python train.py --model="sound classifier" --hop_length=320 --parallel_block=false --width=256 --pooling="mean"
Rows from block 3 of a small sound classifier, named by matrix and row number. Rows with one number belong to one neuron. Each number is 128 + 24 x the weight over its row's rms, rounded and kept within 0 to 255. All counts start at 0. After the name is the row's rms in percent of the matrix's.
After each neuron's rows are labels from the 100 clips, of 14848, where the neuron reaches its largest size: "responds to" is what is common among them. Only what is clearly more common there than usual is listed. The data: synthesized solo parts of chorales (CocoChorales).
# gate: MLP gate (model.blocks.3.mlp.gate.weight, 672x256), inputs 0-85
# fc1: MLP up (model.blocks.3.mlp.fc1.weight, 672x256), inputs 0-85
# fc2: MLP down (model.blocks.3.mlp.fc2.weight, 256x672, transposed), outputs 0-85

gate.397 112 [146 140 110 148 152 141 155 130 117 130 127 121 139 140 157 115 153 115 162 102 132  84 127 118 123  99 148 154  93 134 137 130 102 136 124 104 120 151 102 121 121 142 102 122 141 117 136 149 132  93 139 139 148 156 111 124 111 171 131  83 139 146 137 163 164 124 140 140  88 121 183 118 131 110 120 144 163 126 117 126  61  99 118 121 181 140]
fc1.397 110 [142 118 173 127 147 128 114  87 119 139 137 152 104 106 179 121 148 132 133 136  93 108 111  96 135 100 171 128 136 106 139 114  89 127 121 145 147 135 115 151 139 115 149 132 129 133 131 161 104 114 137 136 104 115 151 156 133  93 119 159 124 143 116 104 138 100 135 179 161 111 145 138 160 116  88 120  83 159 176 136 137 119 158 136 165 117]
fc2.397 104 [127 159 125 118 139 110 154 117 127 166 133 160 135 120  94 102 177 117 107 121 137  74 101 112 106 142  88 109 100 148 187 151  83 147 151 153 142 145 109 111 101 104 104  68 149 157 151 128 106 128 112 144 144 117 150 146 134 136 128 120 133 135 111 143 131  82 107 143 111  98 157 132 149 162 115 112 112  86 129 152 150 140 124 148 136 110]
responds to: cello

gate.66 091 [ 77 165 136 148 106 128 117 123 151 125 189 145 151 178 166 101  94 151 127 138 113 129 120 112 153 137 102 110 124 137 143 135  77 173 135 127 127 115 159 160 110 173  95 107 127  85 123 113 152  84 156 116 134 113 170 115 106 113  84 156 130  95 150 144 149 135 114  96 133 121 129 129  93 142 155 127 134 155 146 100 125 118 106 118  73  92]
fc1.66 102 [110 106 118 131 126 126 105  93 146 152  84 123 105  73 115 113 130 111 150 147 138 101 134  88 130  94 170 165 171 150 128 121 153  90 121  99 164 146 132 116 133  76 150 133 131 135 130 181 151 159 123 126 120 143 120 135 158 104 103 140 120 125 122 111  98 119 103 125  96  90 125 145 111 119 120 116 114  77 133 136 116 101 119  95 131 120]
fc2.66 101 [121 143 143 117 110 150 104 122 117  66 120 177 151 152  78 128 122 164 148 125 158 119 133 130 129 155 169 135 157 142 143 142 104 163 160 128 146 119 133 116 171 156 140 108  99 150 142 106 120 120 123 111 115 124 146 131 154 171 144 116 122 150 144  77 125 141 128  74 146 133 159 120 137 125  96 141 118 126 132 123  78 125  94  97 109 108]
responds to: horn; note D5; note C#5; note D#5

gate.125 089 [130  83 126 134 111 163 162 119 118 172 126 171 147 100 148 119 105 148 133 130  92 149 119  96 143  93 105 143 116 108 103 146 167 132 127  94 140 152  92  96 125 106 134 164 154 153 129 157 142 136 122 139 104  87 141 155 134  94 139 126 126 177  93 156 133 137 108  62 120 138 144 157 178 140 151  86 150 138 128 126 106 141 187 138  97 108]
fc1.125 092 [136 148  90 153 104 129 167  97 105 103 132  95 122 131  82 145 168 140 165  97 154 105 155  81 144 105 162 130 125 123 172 109 166 151 165 162 113 104 149 130 136 157 114 110 154 116 147 114  81 174 100 130 136 105 172 144  84 140 123 133 109  76 116 162 159 130 139 120  83 104 116 122  94 120 113  88 108 127 123  98 113 166  80 141 119 121]
fc2.125 094 [102 119 122 177 150 147 139 107  83 145  88 136 155 131 134 126  74 160 122 164 138 121  99 148  76 103 163 155 146 149 147 115 162 124 130 109 119 128 140 159 132 112 134 113  88 183 128 112  90 145 123 139 122  85 120 104 131 109 166 126 119 135 103  84 147 140 132 108 107 123 139 133  93 133 116 120 178 138  92 167 153 146 138 139  96 173]
responds to: clarinet

gate.169 110 [143 151 122 116 109 123 163 152  86 116 135 113 123 153 135 109 183 140 134 117 145  85 128 132 124 183 122 117 128 113 140 112 135 114  77 130 128 103 133 144 128 122  51 120 160 124 121 201 142  97  89 126 137 144  99 109 109 100 150 135 162 105 148 167 136 104 119 112 136 145 145 114 106  94  98 146 158 128 103 135 156 115 115 115 115 131]
fc1.169 106 [107  99 136 135  99 161 155  98 115 154 126 131 161 142 124 126 125 107  95 128 108 146 135 134 163  88 119 123 159 128 143 101 139 131 120 123 104 143 102 150  70 149 110 103 159 142 109 130 144 131 128 182 114 151 116 159 118 173 101  99 117 120 172 162 119 107 119 161 142 130 127  79 117 110 129 161 136 132 127 155 120 145 119 135 145 157]
fc2.169 102 [ 90  56 137 120  99 128 115 129 121 139 162 139 162  96 121 103 122 108 155 107 107 173 107 106  93 152 125 115 132 152 104 137 100 119  97  89 121 147 102 123 142 112 105 114 144 165  83 128 147 150 132 110 111 106 119 112 121  64 132 140 121 180 127 111 137 130 135  99 115 135 112 102  95 143 112 148 116  88 115 119 133 131 122  98 159 131]
responds to: oboe; note D#5; note D5; note F5

gate.216 111 [ 79  79 110 104 143 110 155 153 128 185 180 136 105 118 150 147 202 157 109 186 138 130 170 133 139 145 123 128 129  85 113 108 152 130 112 106 119 133  99 167 168 129 101 107 129  92  99 147 115 174 125 132 117 102 133 129 153 119  73 118 103 113  84 174  89 119 157 124 137 150 129 133 113 102 129 113 124 119 128 102 142 126 113 120 137 144]
fc1.216 113 [139 106 133 145 113 165  99 119 192 128 137 151 144 133 155 135 155 161 160 139 146 119 126 108  98 156 142 126  99 119 105 110 137 141 126 151 126 125 150 136 173 110 145 109 126 103 138 110 117 113 121 120 143 139 106  87  99 109 135 174  89 167 106 115  90  73 113 164 167 106 102 148 134 158 168 164 117 125 141 170 167 149 137 103 128 142]
fc2.216 105 [ 99 108 152 106 118 138 155 134 167 118 108 114 149 115 110 138 179 141  92 141 130 171 128 144 106 123 110 128 156 140 143 147 124  89 133 115 130 108 103 125 114 143 179  91 183 137 131 144 105 172 148 140 101 130 125 158 108 106  87 122 128 107 108 102 146 102 175 148 131  96 103 136 130 158 128 149 110 107 141  83 128  95 101 154 133 122]
responds to: oboe; note F#4; note G4; note B4

gate.132 094 [143 142  87 110 133 141 147 140 138 101 118 122 123 115 120 159 155 117 116  74 160  96 116 119 168 182 140 149 133  61 118 136 147 123 175 140 131 113 132  99 120  83 114 138 140 159 121 109 134 152 108 106 139 133 141 124 149 119 111 130 172 184 145 135 155 126  80 128 119 126 148 126  82 110 108 121 117 156 136 114 137 154 130 116 135 123]
fc1.132 096 [177 128 141 117 147 151 107 132 133  84 105 138 159 100 128 151 137 133 107 116 146 125 106 145 117 148 175 124 141 102 131 141 115  93 127 116  78 135 128 109 175  87 117 161 118 110  93 153 141 129  87 115 136 136 125 147 113 184  82 123 110 115 158 118 141 145 141 147 123  96 104 112 111 106 152 112 132 104 117 129 136 185 134 163 138 117]
fc2.132 097 [109 140 161 115 128 136 172 109 140 153 145 111  87 123  98 149  95 151 135 148 107 164 128 150  98 110 149 116 113 149 142 119  94 117 152 120 138 140 127  98 147 109  75  83 153 117 134  73 103 146 159 151 131 113 107 128  96 147 103 121 149 137 152 142 106 126 103 109 108 132 133 132 122 126 186 126 128 127 173 111 129 129 108 172 121 137]
responds to: clarinet; note A#4; note C5; note G#4

gate.430 095 [123 134 149 114 143 107 118 147 148 109 154  98 106 127 140 111 115 151 127  95 114 114  81 100 127 150 147 140 145 128 103 161 108 140 146 143 101 143  84 109 120 116  78 149 103 126 114 103 155 114 106 111 132 102 130 151  94 144  88 133 118 112 119 140 111  91 139 127 106 153 102 129 142 146 147 166 106 162 103 151  93 135 126 145 106  74]
fc1.430 101 [157 134 137 106 134 120 144 149 138 123 118 144  86 153 117 116 166 120 120 118 115 128 167 128  92 137 189 103 135 137 118 144 128  97 143 142 115 124 147 156 126 118 132 107 116 150  94 155  81 158  94 132 110 105 120 116 127 154 103 131 148 161 165 149 144 103  76 177 137 135 128 136 135 123 123 124 101 135 129 127 167 120 115 124 132 119]
fc2.430 102 [133 141 137 106 155 107 147 139 100 134 155 102 105 156 156 140 157 139 120 172 118 142 167 158 174 116 109  92 119 151  98 166 111 121 131 153 122 121 121 123 173 112 130 135 137 134 154 114 120 143 140 121  97 142 123 127 140 117 166 134 126 167 144 163 110  83 140 135 142  82 130 109 129 111 116 141  96  98 131 113 157 149 112 124 154 122]
responds to: trumpet; note D#5; note F5

gate.320 098 [143 150  85 117 142 117 189 129 120 129 128 107 141 154 152 130 113  98 140 170 139 138 128 161 127 125 142 145 125  84 126 148 168  96 173 135 114  99 175 161 137 103 145 129 103 160  92 134 136 146 136 141 132 140 139  90 108 163 145 127  76 101 115 157 130 135 137 188  91  86 102 101  91 109 108 119 145 146 146 113 160 121 155 133 104 114]
fc1.320 092 [173 156 123 118 162 169 115 126 104  94 162 131 149 122 112 109 115 115 108 115  96 145 125 132 121 118 105 106 104 147 111 128  93  90 133  86 151 128 117 147 147 112 108 105  96 161 165 108 121 116 145 128 135 111 138 137 114 116 125 161 157 150 143 108 160 159  97 140 125 123 127 117 114 120 133 134 113 130 177 105 114 156  96 124 117 152]
fc2.320 100 [127 153 116 127 130 133 127 114 126 150  87 119  79 118 135 123 139 122 142 126 105  99 103 161 143 169 133 125 129 137 103 140 144 144 114 105 126  72 166 138 167 147 145 152  89 149 148 200 159 152 125 120 117 177 132 128  93 126 111 156 147 143 116 159 157 147 104 117 136 161  67 105 169  87 136 158 142 142 130 140  99 155 122 181 121 150]
responds to: bassoon; note D4; note C4; note B3

gate.72 103 [158 151  90 135 123 140 119 171 125 141 148 122 169 104 156 112 174 163 166 164 145 127 136 141 142 121 106 116 182  99  88 120 162 153 181 140 132 161 117 150 117 160  81 143 105 129  73 106 127 152 115 144 107 133 158  95 137 112  84 129 165 128 146 139 155 100 121 140 122 106 148 124 101 155 132 106 110 106 183 170 131 146 135 137 110 117]
fc1.72 092 [ 88 104 105 111 116 155 130  98 135 144  95 126 112 143 164 124 104 183 171 150  99 101  80 118 145  97 115 116 113 144 132  76 135 118 116 138 168 127 119 159  85 116 168  66 107 114 110 105 106 165 114 157 132 120 135 182 149 151 109  66 148  96 133 155 103 125  90 134 154 110  79 161 145 135 122  94 118 140 140 178 129 113 167 160 145 103]
fc2.72 094 [167 164 109 100 114 132 120 171 120  85 149 145 106 104 116  71 137 108 146 139 114 104  94 150 126 139 103 123 112 121 112 138 153 146 116 122 123 174 124 115 148 124 134 133 122 126  76 123 142 128 128 134 127 116 156  92 142 103  79 132 117 142 163 150 135 116 140 161  89 123 110 151 122 122 151 107 107 124  89 146 143  47 138 107 106 107]
responds to: clarinet; note G#4; note F#4

gate.258 106 [ 81  85  95  98 105  99 102 141 138 131 151 122  95 143 102 144 134 115 110 159 139 139 130 181 109 116 114 183 160 155 121 122 158 101 118 110 121  82 124 113 159 146 125  93 101 100 162 137 168 139 153  98 129 157  95 123 182 150 114 151 159 137 139 182 113 142 150 120 111 100 153 126 111 108  92 110 128 148 173 129  89 150 120 154 186 134]
fc1.258 108 [132 174 130 128  96 155  90 114 133 135 105 112 116 145 115 109 136 151 125 114 163 154 105 131 163 159 111 110 112 142  91 111 108 117 126 149 103 124 130 111 150 132 110 106 150  94  99 174 146  76 109 107 138 104 144 151  80  83 150 116 131 130 126 202 115 115 137 169 100 120 120  96 114 147 130 129 178  90 107  96 141 140  93 104 132 179]
fc2.258 109 [123 102 175 144  91 133 162 155 133  96  99 105  96 105 132 102 168 124 155 165 132 129  62 120 117 122 145 153 165 138 128  81 121 146 139 134 135 148 115 124  99 104 114 121 166  98 112  67 105 119 144 143 168 101 110 127 128 130 158 144 117 142 135 114 105 109 143 110 102 107 108 131 144 132 116  99 133 167  79 115 126 131 125 162  96 112]
responds to: oboe; viola; note E4

gate.452 093 [146  84 144 160 127 136 128 163 119  98 106 140 118 126 143 149 141 150 150 154 106 123 137 129 105 122 153 163 148 124 151 137 126 100 111  78 148 136 189 141 170 110 118 135 128 133 156 118 142 141  90 123  92 140 110 144 150 118 117 133 106 130 152 102 101 113 112 155  92 133  77 149 135 130 124 184 125 150 137 135 160  74 148 132 133 115]
fc1.452 101 [130  76  77 125  71  92 137 123 125 111 138 126 115 165 120 123 167 168 135  97 102 129 135  86 159 148 158 164 128 118 114  89  84 134 165 163 122 159 139 141 133 141 148 131 134 144 141  87 139 142  79 145 109 123 131 144 133 121 140  90 174 146 145 167 161 120 144 190 126 157 121 157  94  96 156 102 114 115 125 173  97 105 163 142 139 129]
fc2.452 102 [111 133 148 109 132  88 131 107 143 152  96  94 120 120 118 159 155 125 114  71 154  96 118 131 152 135 138 114 110 110 115 126 130 147 120 121 136 131 149 118 136 138 107 152 109 114 108 124 124 167 134 131 109 124 123 107 113 153 121  98  98 125 133 111 170 130 172 168 165  96 123 169 130 114 120 164  87 105 133 159 116 145 139 159 123  77]
responds to: oboe; clarinet; note D#4

gate.513 085 [154 135 110 120 136 100 165 156 161  89 133 150 137 115 132 109 114 149 157 123 106 127 137 106 142 100  94 132 174 124 126 171 131 116 159 111 141 107 155 157  91 130 139 118 161 132 146 105 158 110 120 101 123 160 101 141 145 101 163 131 161 117 111 104 125 129  94 125 157  99 120  99  96 196 122 144 147 154 113 107 125  93 122 102 146 113]
fc1.513 084 [157 112  89 105 130 135 145 127 140 124 129 135 130 143 155 137 157 142 145 133 135 139  91 142 167 108 173 147 111 129 148 118  96 151 141 130 125 142 108 114 132 169 153 166 187 107 116 133 129 132 136 110 125 114 160 125 118 126 168 174 152  84 135 110 135 170 133 124 181 121 138 124 124 121 166 112  58  98 131 115 109 118 127 133 115 122]
fc2.513 089 [154 130 133 124 122 130  93 118 122 136 119  73 148 103 110 174 124 136  88 107 127 165 131 150 115 132 142 137 153 149 114 133 109  85  96 108  89  83 164 119 128 171 178 101 133 150 127 157 121 163 105 134 120 146 126 114 138 136 141 138 140 140 112 154 141 126 112 130  95 118 152 111 189 122 117 122  99 172  62 149 137  93 149 160 147  82]
responds to: cello; note B3

gate.44 090 [124 128 176 125 160 166 139 120 169 164 119  75 154 143 150  97 106 155 140 163 104 121  86 142 113 137 164 139 140 158  59 157 131 126 134  89 129  88 126  92 145 157 121 150 100 128 126  93 126 125 141 128  95 135 164 123 170 132 114 136 138 122 139 126 155 146 120  84 149 116 119 119 118 127 119 122 115 163 117 125 130 103 133 130 155 106]
fc1.44 093 [179 139 149 108  82 111 140 158 136 179 138 152 115 101 136  79 111 104 108 120  89 158 113  90 128 160 146 124 141 111 150  97 119 117 152 118  92 174 137 141 116 193 127 129 117  94 129 134  95 132 140  74 119 139 146 115 140 130 101 133 106 134 154 129 135 153 122 153 156 133 159 185 113 137 100  81 133 161 112  83 132 125 120 152 148 144]
fc2.44 094 [135  62 139 137 122 162 142 147 138 155 135 145 149 100 113 146  89 155 126 150 127 167 142 103 145 130 145 162 131 132 151 149 145 149 143  90 119  86 146 148 118 112 128 157 121  98  78 101 138 120 136 173 100 171 104 113 126 151  75 150 117 173 139 124 124 163 161 155 117 130 129 167 123 118 138  63 135 160 142 136 164 127 142 100 124 107]
responds to: cello; note G#3

gate.205 097 [132 134 136 101 167  92 108 173 104 134 116 124 154 113  67 134 159 117 131 128 158 146 106 114 141 117 156 136 125 131 121 143 154 103 150 127 126 137 134 102 140 145 120 143 108 127 111  99 117 142 109 117 163 149 145 130 164 117 159 139  74 149 148 102 123  91 130 122 146 143 130  97 125 146 124 121 169  88 142 159 131 150 188 106 138 121]
fc1.205 108 [142  85 102 154 108 111 118 186 166  98  74  84 132 108  98 133 119 157 128  96 111 124 142 135 129 126 133 113 137 184 124 136 122 167 147 159 118 137 156 106 109 132 150 119 128  86 128 143 159 146 147 130 140 140 127 161 144  87 119 145 147  97 138 132 122 121 119 181 131 152 138 109 127 142 137 128 118 133 137 145 127 165 152 121 174  77]
fc2.205 103 [117 122 121 119 125 125 153 103 143 155 137 131 134 108  97 125 124 108 117 152  93 163 162 167 105 163 142 129  81  99 136  92 122 137 167 168 127 136 132 106 127 119 103  95  55 142 136 148 118 156 107  93  93 145 152 130 125 122 146  94 133  90 113 147 158 159 147 101 134 147 122 107 164 116 115 115  89 132 121 160 101 112 113 154 111 154]
responds to: bassoon; note F#3; note F3

gate.515 098 [109 119  88 162 139 165 125 108 112 156 162 173 149 170 122 124 128 148 113  94 149 166 169 122 101 119 150 128 103 171 149 135 105 141 158  86 121 138  97 162 140 114 105 124 123 129  98 147 110 136 151 130 110 126 121  90 121  95 130  88 147 169 123 137 148 150 129  83 109 129 178 138  76 145 132 211 123 143 147 124 138 138 154 141 148 119]
fc1.515 104 [128 138 101 109 126 123 125 128 140 108 157 113  80 104  85 140  95 110 126 130 112 146  99 127 109 141  98 150 117 113 115 158 132  89 101 158 132 115 124 108 138 105 114 162 107 138 159 107 146 170 143  90 138 123 160 116 131 133 128 156 117 156 146  81 134 100 140 169 146 111 102 157 207 156  78  89 168 114 126  79 169 118  78 142 152 143]
fc2.515 102 [148 134 127 127  99 134 138 108 134 119 133 143 125  88 131 163  98 145 127 159 139  60 114 177 119 111 152 148 159 131 142 141 132 107 143 106  90 139 131  97 154 137 168 126 113 143 104 101  80 133 107 148 128  83 113 109 124 146 147 132 146 138 108 128 103 176 141 142 107 153 128 128 148 152 133 135 121 171 116  86 143 139 170  99  97 114]
responds to: oboe; note C#5; note D5; note C5

gate.112 103 [134 145  84 115 115 106  61 113 149 137 122 118 111 138 185 139 116 107 132 137 159  89 149 136 134  92 132 144  96 109 145 126 118 152 107  89  81 131  97 164 122 157 130 100 138  88 157 129  69 144 126 128 119 116 137 120 167 118 150 140 138  96 144 175  79 134  90 142 132 121 117 120 149  95 126 128 103 113 106 101 116 118 138 161 110 150]
fc1.112 098 [141 133 132 150 156  77 183 119 146 108 146 144 140 127 188 105 143  99 104 152 101 136 165 147  92 168 146 107 121 145 116 118  77 125 142 122 145 150 122 112 149 114 112 149 144 112  95 116 118 133 129 121 145 128 144 128 155 155 108 112 148 103 128 143 164 135 109 139 141 117 134 140 149  78  95 170 180 101 133 175 109 132 125 148 150 118]
fc2.112 100 [138  91 102 120 149 104 106 151 100  98  65 135 123 119  84 130 162 109 128 148 124  90 146 139 190 105 105 129 134 104 141 148 106 144 117 117 141 138 127 124 121 124 111 110 123 158 148 133 134  90 145 129 135  88 169 157 139 142  93  97  84 114 123  89 122 142 131 132  89 134 148 129 123 124 132 151 123 137  82 107 170 134 171 149 105  98]
responds to: note G5; note F5; violin; oboe

gate.194 096 [108 164 109 116 107 117 134 127 132 128 110  75 144 126  74 103 128 156  96 124 118 112 134 108 121  98 117 125 107 118 119 101 112 117 151 133 138 118 158 153 139 135 155 130 100 185  80 121 135 132 139  69 199 153 143 161 167 134 146 110 110  92 151 130 115  85 117 172 109 145 184 121 158 145 121 165 140 144 131 123 162 120 147 138  83 120]
fc1.194 082 [138 129 128 129 139 122 120 139 114 121 161  82  86 151  99 136 134 133 100 150 148 100 103 136 128 153 175 113 118 129 146 178 151 156  85 153 146 143 128 110  83 159 123 128 132 163 143 153 119 155 136 104 129 162 115 146 162 129  98 100  83 146 139 153 144  90 142 135 169 103  61 103 128 136 136 115 154 131 122 123 177 133 145 105 111 100]
fc2.194 090 [ 81 129 123 104 140 140  96 121 135  94 110 179 121 138 158 100 148 137 145 121 136  79 149 111 156 165 147 159 119 121 162  90 140 130 102 156 141 140 116 147 106  87 144 125 109 101 120 160 139 173 117 108 129 154 147 142 138 130  90 164  74 121 156 144 139 119 103 100 137 147 164 165 104 121 144  80 148 128 107 139 114  93 125 133 120 116]
responds to: horn

gate.360 101 [130 119 165 170  99 153  81 158 141 134 155 135 124 140 120 172  81 170 151 134 134 146 130 107 117  94 140 107 178 114 118 122 115  90 152 138 124  78 126 142 148  97 108 111 102 146  79 110 133 177 113 121 155 136 121 166 128 115 125 127 155 148 124 138 123  98 106 148  94 116 128 107 150  87 127  99 111  89 158 129 145 157 121 134 140 123]
fc1.360 101 [154 136 154 136 154 153 121 131 135 166 116 143 101 110 109 149  85 132 130 117  88 116 163  90 102 114 104 130  87 136 115 107  95 119 113 150 138 101 160 101 127 132 127 154  83 155  93  88  84 108 113  97 104 140 126 136 143 124 166 134 130 126 113 119 135 104 156 145 139  98 101  93 167 147 120 157 100 153 107 133 133 103 167 157  89 169]
fc2.360 100 [154 160  89 100 122 160 147 141  92 108 120 108 110 120 155 135 140 138 144  92 111 126  96 144 133 155  85 146 163  93 150 129 121 142 112 133  77 144  83 144 123 109 133 144 141 106 147 169 143  84 114 113 127 108 112 141 129 118 151 118 131 178 140 135 125 168 128 109 120 129 137 122 100  98 133 166 119 158 138 162 130 161 162 113 104 144]
responds to: clarinet; note A#4; note C5; note G#4

gate.18 091 [110 163 156 117 132  89 136  94  98 102 135  76 133 160 111 144 105 131 129 151 122 114 125 166 152 125  81 149 147 151 149 135 122 129 151 156 134 107 165  95 150 150 135 184 161 142 148 152 143 131 104 151 152 150 111 140 138 137 104  99 126 118 143 115 130 182 139 159 169 144  86 120 193 101 114 165 104 160 147 138 141  55  94 122 144 124]
fc1.18 096 [125 132  87  64 118 119 101 143 133 132 134 129 164 118 115 109 123 111 152 117 132 134 116 120 132 176 168 166 174 102 123 158 132  91  81  78 112 104  88 157  83 168 130 125 136 114 120 157 147 133 182  91 146  84 128 155 128 157 147 135 121  90 123 146 134 124  82 165 114 173 114 129 115 105 157 125 147 145 154 139 116 137 140 190 134 158]
fc2.18 093 [104 137 114 101 120 168 132 125 114 152  92 132 114 114 136 168 117 144 135 131 112  80 137 135 119 139 150 113  80 133 148 143 140 154 103 131 126 129 146 136 102 103 151 151 109  89 142 105 135 133 113 102 125 101 162 121 189 119  81  75 125 100 157 131 106 147 138  90 101 151 142  85 111 139  87 105 120  97 116 124 139 134 154 171 151 149]
responds to: clarinet; note A#5; note G5; oboe

gate.271 092 [129 101 165  87 128 134  61  85  95  99 119 145 137 124 160 126 118 139 103 154 151 117  79 135 112 114 116 211 156 114 114 166 112 127 133 134 122  98 140 175 143 146 141 105 133 137 179 111 145 106 118 116 128 121 123 134 107 127  97 143 117 134 111 130 121 130 122  86 159 119 149 144 140 146 118  74 152 140 137 143 166 139 170 114 128 168]
fc1.271 093 [132 147  92 126 154 128 160 172 147  99 113 133 155 151 121 103 125  96 129 103 152 106 163 132  72 171 119  98  96 101 128 129  83 136 127 108 115 110 192 157 140 158  98 132 132 142 118 168 151 129 103 164 134 111 153 132  98 137 152 107 106 115 113 148 100  92 127 126 129 133  68  92 153 128 184 130 116 101 121 131 119 118 102 137 105 106]
fc2.271 094 [123 146 123 160 132 133  92 107 122 133 146 144 123 137 128 148 151 123 139  81 164 144 126  90 148 173 148 143 131 141  98 133 143 130 176 129 118 114  91 101 113 128 135 104 137 118 138 128 148 128  89 170  67  87 137 152 101 106 157 147 124 110 143 104 120  70 120 153 136 154 126 157 149  84 166 121 132 101 114 166  85 118 111  90 136 119]
responds to: oboe; note A4; note G#4; note B4

gate.136 113 [ 98  93 122 117 114  85 142 109 117 122 153 132 116 138 104 156 105 129 110 148  93 133 162  92 130 116 124 104 114 132 180 131 155 143 161 144 144 125 146 104 147 168 168 153 145 141 105 123 121 118 115  99 103 131 120 115 150 122 104 136 125 155 111 156 169 159 149 170 125 107 151  93 117 143 109  90 118 108 145 108 135 172 143 129  81 127]
fc1.136 124 [137 148 100 126 146 165  85 156  93 117 134 139 126 122 107 151 117 120 115 126 127 124 106  93 154 106 158 119 122 178 173  93 102 121 146 160 144 160 153  87 121 114 151 113 179 107  94 128 162 128 104 113 133 123 151 116 120 112 134 135 135 135 120 152 112 142 153 130 115 135 177 133 184 161 115 110 111 143 135 133  85 131 172  75 119 114]
fc2.136 111 [115  90 148  89  97  81  91 112 106 147 153 149 160 130 133 153 160 147 111 136 114  97 119 155 185 162 133 160 138 156 117 156 143 143 114  93 166 157 159 125 110 121  92  88 119 155 154 144 132  95 149 135 131 128 132 177 154 132 140 130 170 107 154 138 125 173 154 173 100 201 105 114 109 139 112 103  89  97 109 127 165 136 133 131 138 151]
responds to: horn

gate.656 089 [149 101 107 152 120 157 123  98 185 111 127 102 128 138 108 138 135 158 149  90  94 130 179 108  98 161 145 115 135 135 147  93 135 148 167 186 129 105 130 132 138 128 134 146 139 111 166 135 167 109 149  85 150 117 116 146 108  98 150 117 119 132  84 107  99 121 162 135 108 143 114 171 136 134 116  95 142 112  58 156 123 138 135 134  87 141]
fc1.656 092 [123 141 103 114 159  90 111 105 136 147 131 121 155 140 109 164 134 142 152 109 113 105 138 104 142 122 107 106 152 121 104 144 177 116 163 189 132 118 136 153 126 161 120 112 119 144 120 132 153 132 120 122 141 153 144 110 132 138 156 123 101 168 175 109 115 144 170 119 113  93 152 109 108 111 116 132 129 163  99  94 154 143 141 145  81 120]
fc2.656 093 [110 138 100  94 145 144 114 116 147 132 133 111 106 126 102 137 118 114 135 163 113 142  97 118  81 117 138 120  98 116 149 141 134 117 187 141 140 124 150 112 128 200 135 141 101 173 145 124 184 115 137 152 125 122 165 153 139 158 143 123  84 112 135 137 176  84 108 132  97 134 183 143  96  89 119 149 110 109 114 151 121 120 104 124 152 120]
responds to: tuba; note C4; trumpet

gate.356 119 [139 166 111 142 162 152 103 123 160 118 137 128 158 119 123 106 113  81 146 136 173 104 149 168 129 150 141 102 130 164 136 128 142 168  83 114 125 123 162 113 141  92 103 181 193 100 129 106 152  79 108 143 133 147 141 122 116 117 154 122 172 117  80 105 130  98 121 141 166 130 152  93 145  98 193 149 150 133 133 169  98 116 148 118 122 105]
fc1.356 127 [124  89  56  93 128 128 158 141 119 148 161 135 145 100 115 120 157  68 124 151 160 107 113 150 138 139  90 132 177 150 139 172 151 112  91 137 100 104 144 190 161 133 117 125 132 130 132 100 116 117 109 106 145 120 121 146 137 111 141 101 135 119 136 131 172  93 134 145 106  63 123  78 125  95 148 145 153 145 119 114  99 156 127 117 130 112]
fc2.356 111 [109 150 153 109 102 139 144 125 101 116  85 124 148 118 124 151 112 166 115 100 152 181 162 115 117 129 149 116 146  97 131 119 102 172  75 123 152  78 147 138 124 135 131 112 106 121 120 130 122 104 165 156 106 152 144 160 106 160 135 128 129 124 143 144 120 157 115 125 130  97 158 149 158 164 164 125 114 127 102 132 106  74 109 167 115 117]
responds to: clarinet; note D4; note E4; note F4

gate.585 103 [162 127 131 109 114 151 131 154 126 150 172 120 145 104 126 124 193 161  51 144 138 134 140 106  72 134 128 123 140 141 119 122 119  89 132 156 114 115 121 119 126 128 124  95 152 169 137 109 137 139 181 116 141 130 144 143  79  97 161 107 133 149 108 110 121 118 103 124 126  94 153  77 104 151 133 112  86 164  99 130 114 120 144 106 105 115]
fc1.585 096 [118 141 151 110 115 133 125  97 145 128 114 123 173 100 177 141 122 111 127 116 101 155 144 138 180 143 112 148 150 121 136 145 107 139 132  88 121 116 105 130 109 122 125 111 117 132 123 108 121 118 141 159 128 137 133 109 126  87 138  86 119 115 158  59  84 176 134 115 135 184 132 156 123 130 136 124 119 136  84 127  58  98 143 118 101  91]
fc2.585 105 [128 129 120 122 129 120 137  78 133 132 192 143 132 115 132 143 174 101 129  87 153 168 147  82 103 130 138 147 137  99 142  75  92 156 161 138 142 108 110 170 119 169 126 116 142  93 155  79 154 104 160 115 122 134 106  84 131 141 133 148 155 129 128 137 121 122  94 115 143 120 107  94 157 164 122 186  64 109 107 101 138 156 110 117 165 118]
responds to: trumpet

gate.186 094 [104  95  90 107 122 152  86 131 136  93 144 107 134 121 113  98 164 116 119 158 143 140 161 107 116 139 153 111 144 158 114 132 113 134 157 106 119 116 129 138 113 143 112  94 101 100 130 142 118  99  99 144 147 118 165 124 109 104  94 124 118 134 119 106 116 113 146 119 101 111  91 145 134 112 129 115 124 122  85 165 122 119 107 137  99 152]
fc1.186 084 [ 88 167 137  92 105 178 128 128  71 113 151 138 103 151 128 147 167 129 103 124 136 126  93 106 106 173 135 157 112 145 119 152 142  92 134 164 128 172 124  92 130  99 166 104 128 150 132 100 118 137 156  92 124 145 107 110 130 139 119 145 134 138 121 157 112 146 165 122 114  86 108 154 150 132 130 111 135  75  98 163 117  73 113 100 147 130]
fc2.186 092 [162  84 117 127 105 118 149 147  94 128  94 114 114  61 156 136 158  98 103 131 118 119 116 123 113 123  75 104 106 146 111 101 103 140 106  95 129 149 141 166 113  75 139 125 113 132 108 141 137 155  94 136 123  95 157 138 158 136 108 115 126 151 135 110 109  81  94 142 141 125 131 107 114 159  99 125 122 111 155 141 134 144 147 173 133 122]
responds to: tuba; note C4; note C#4; note G3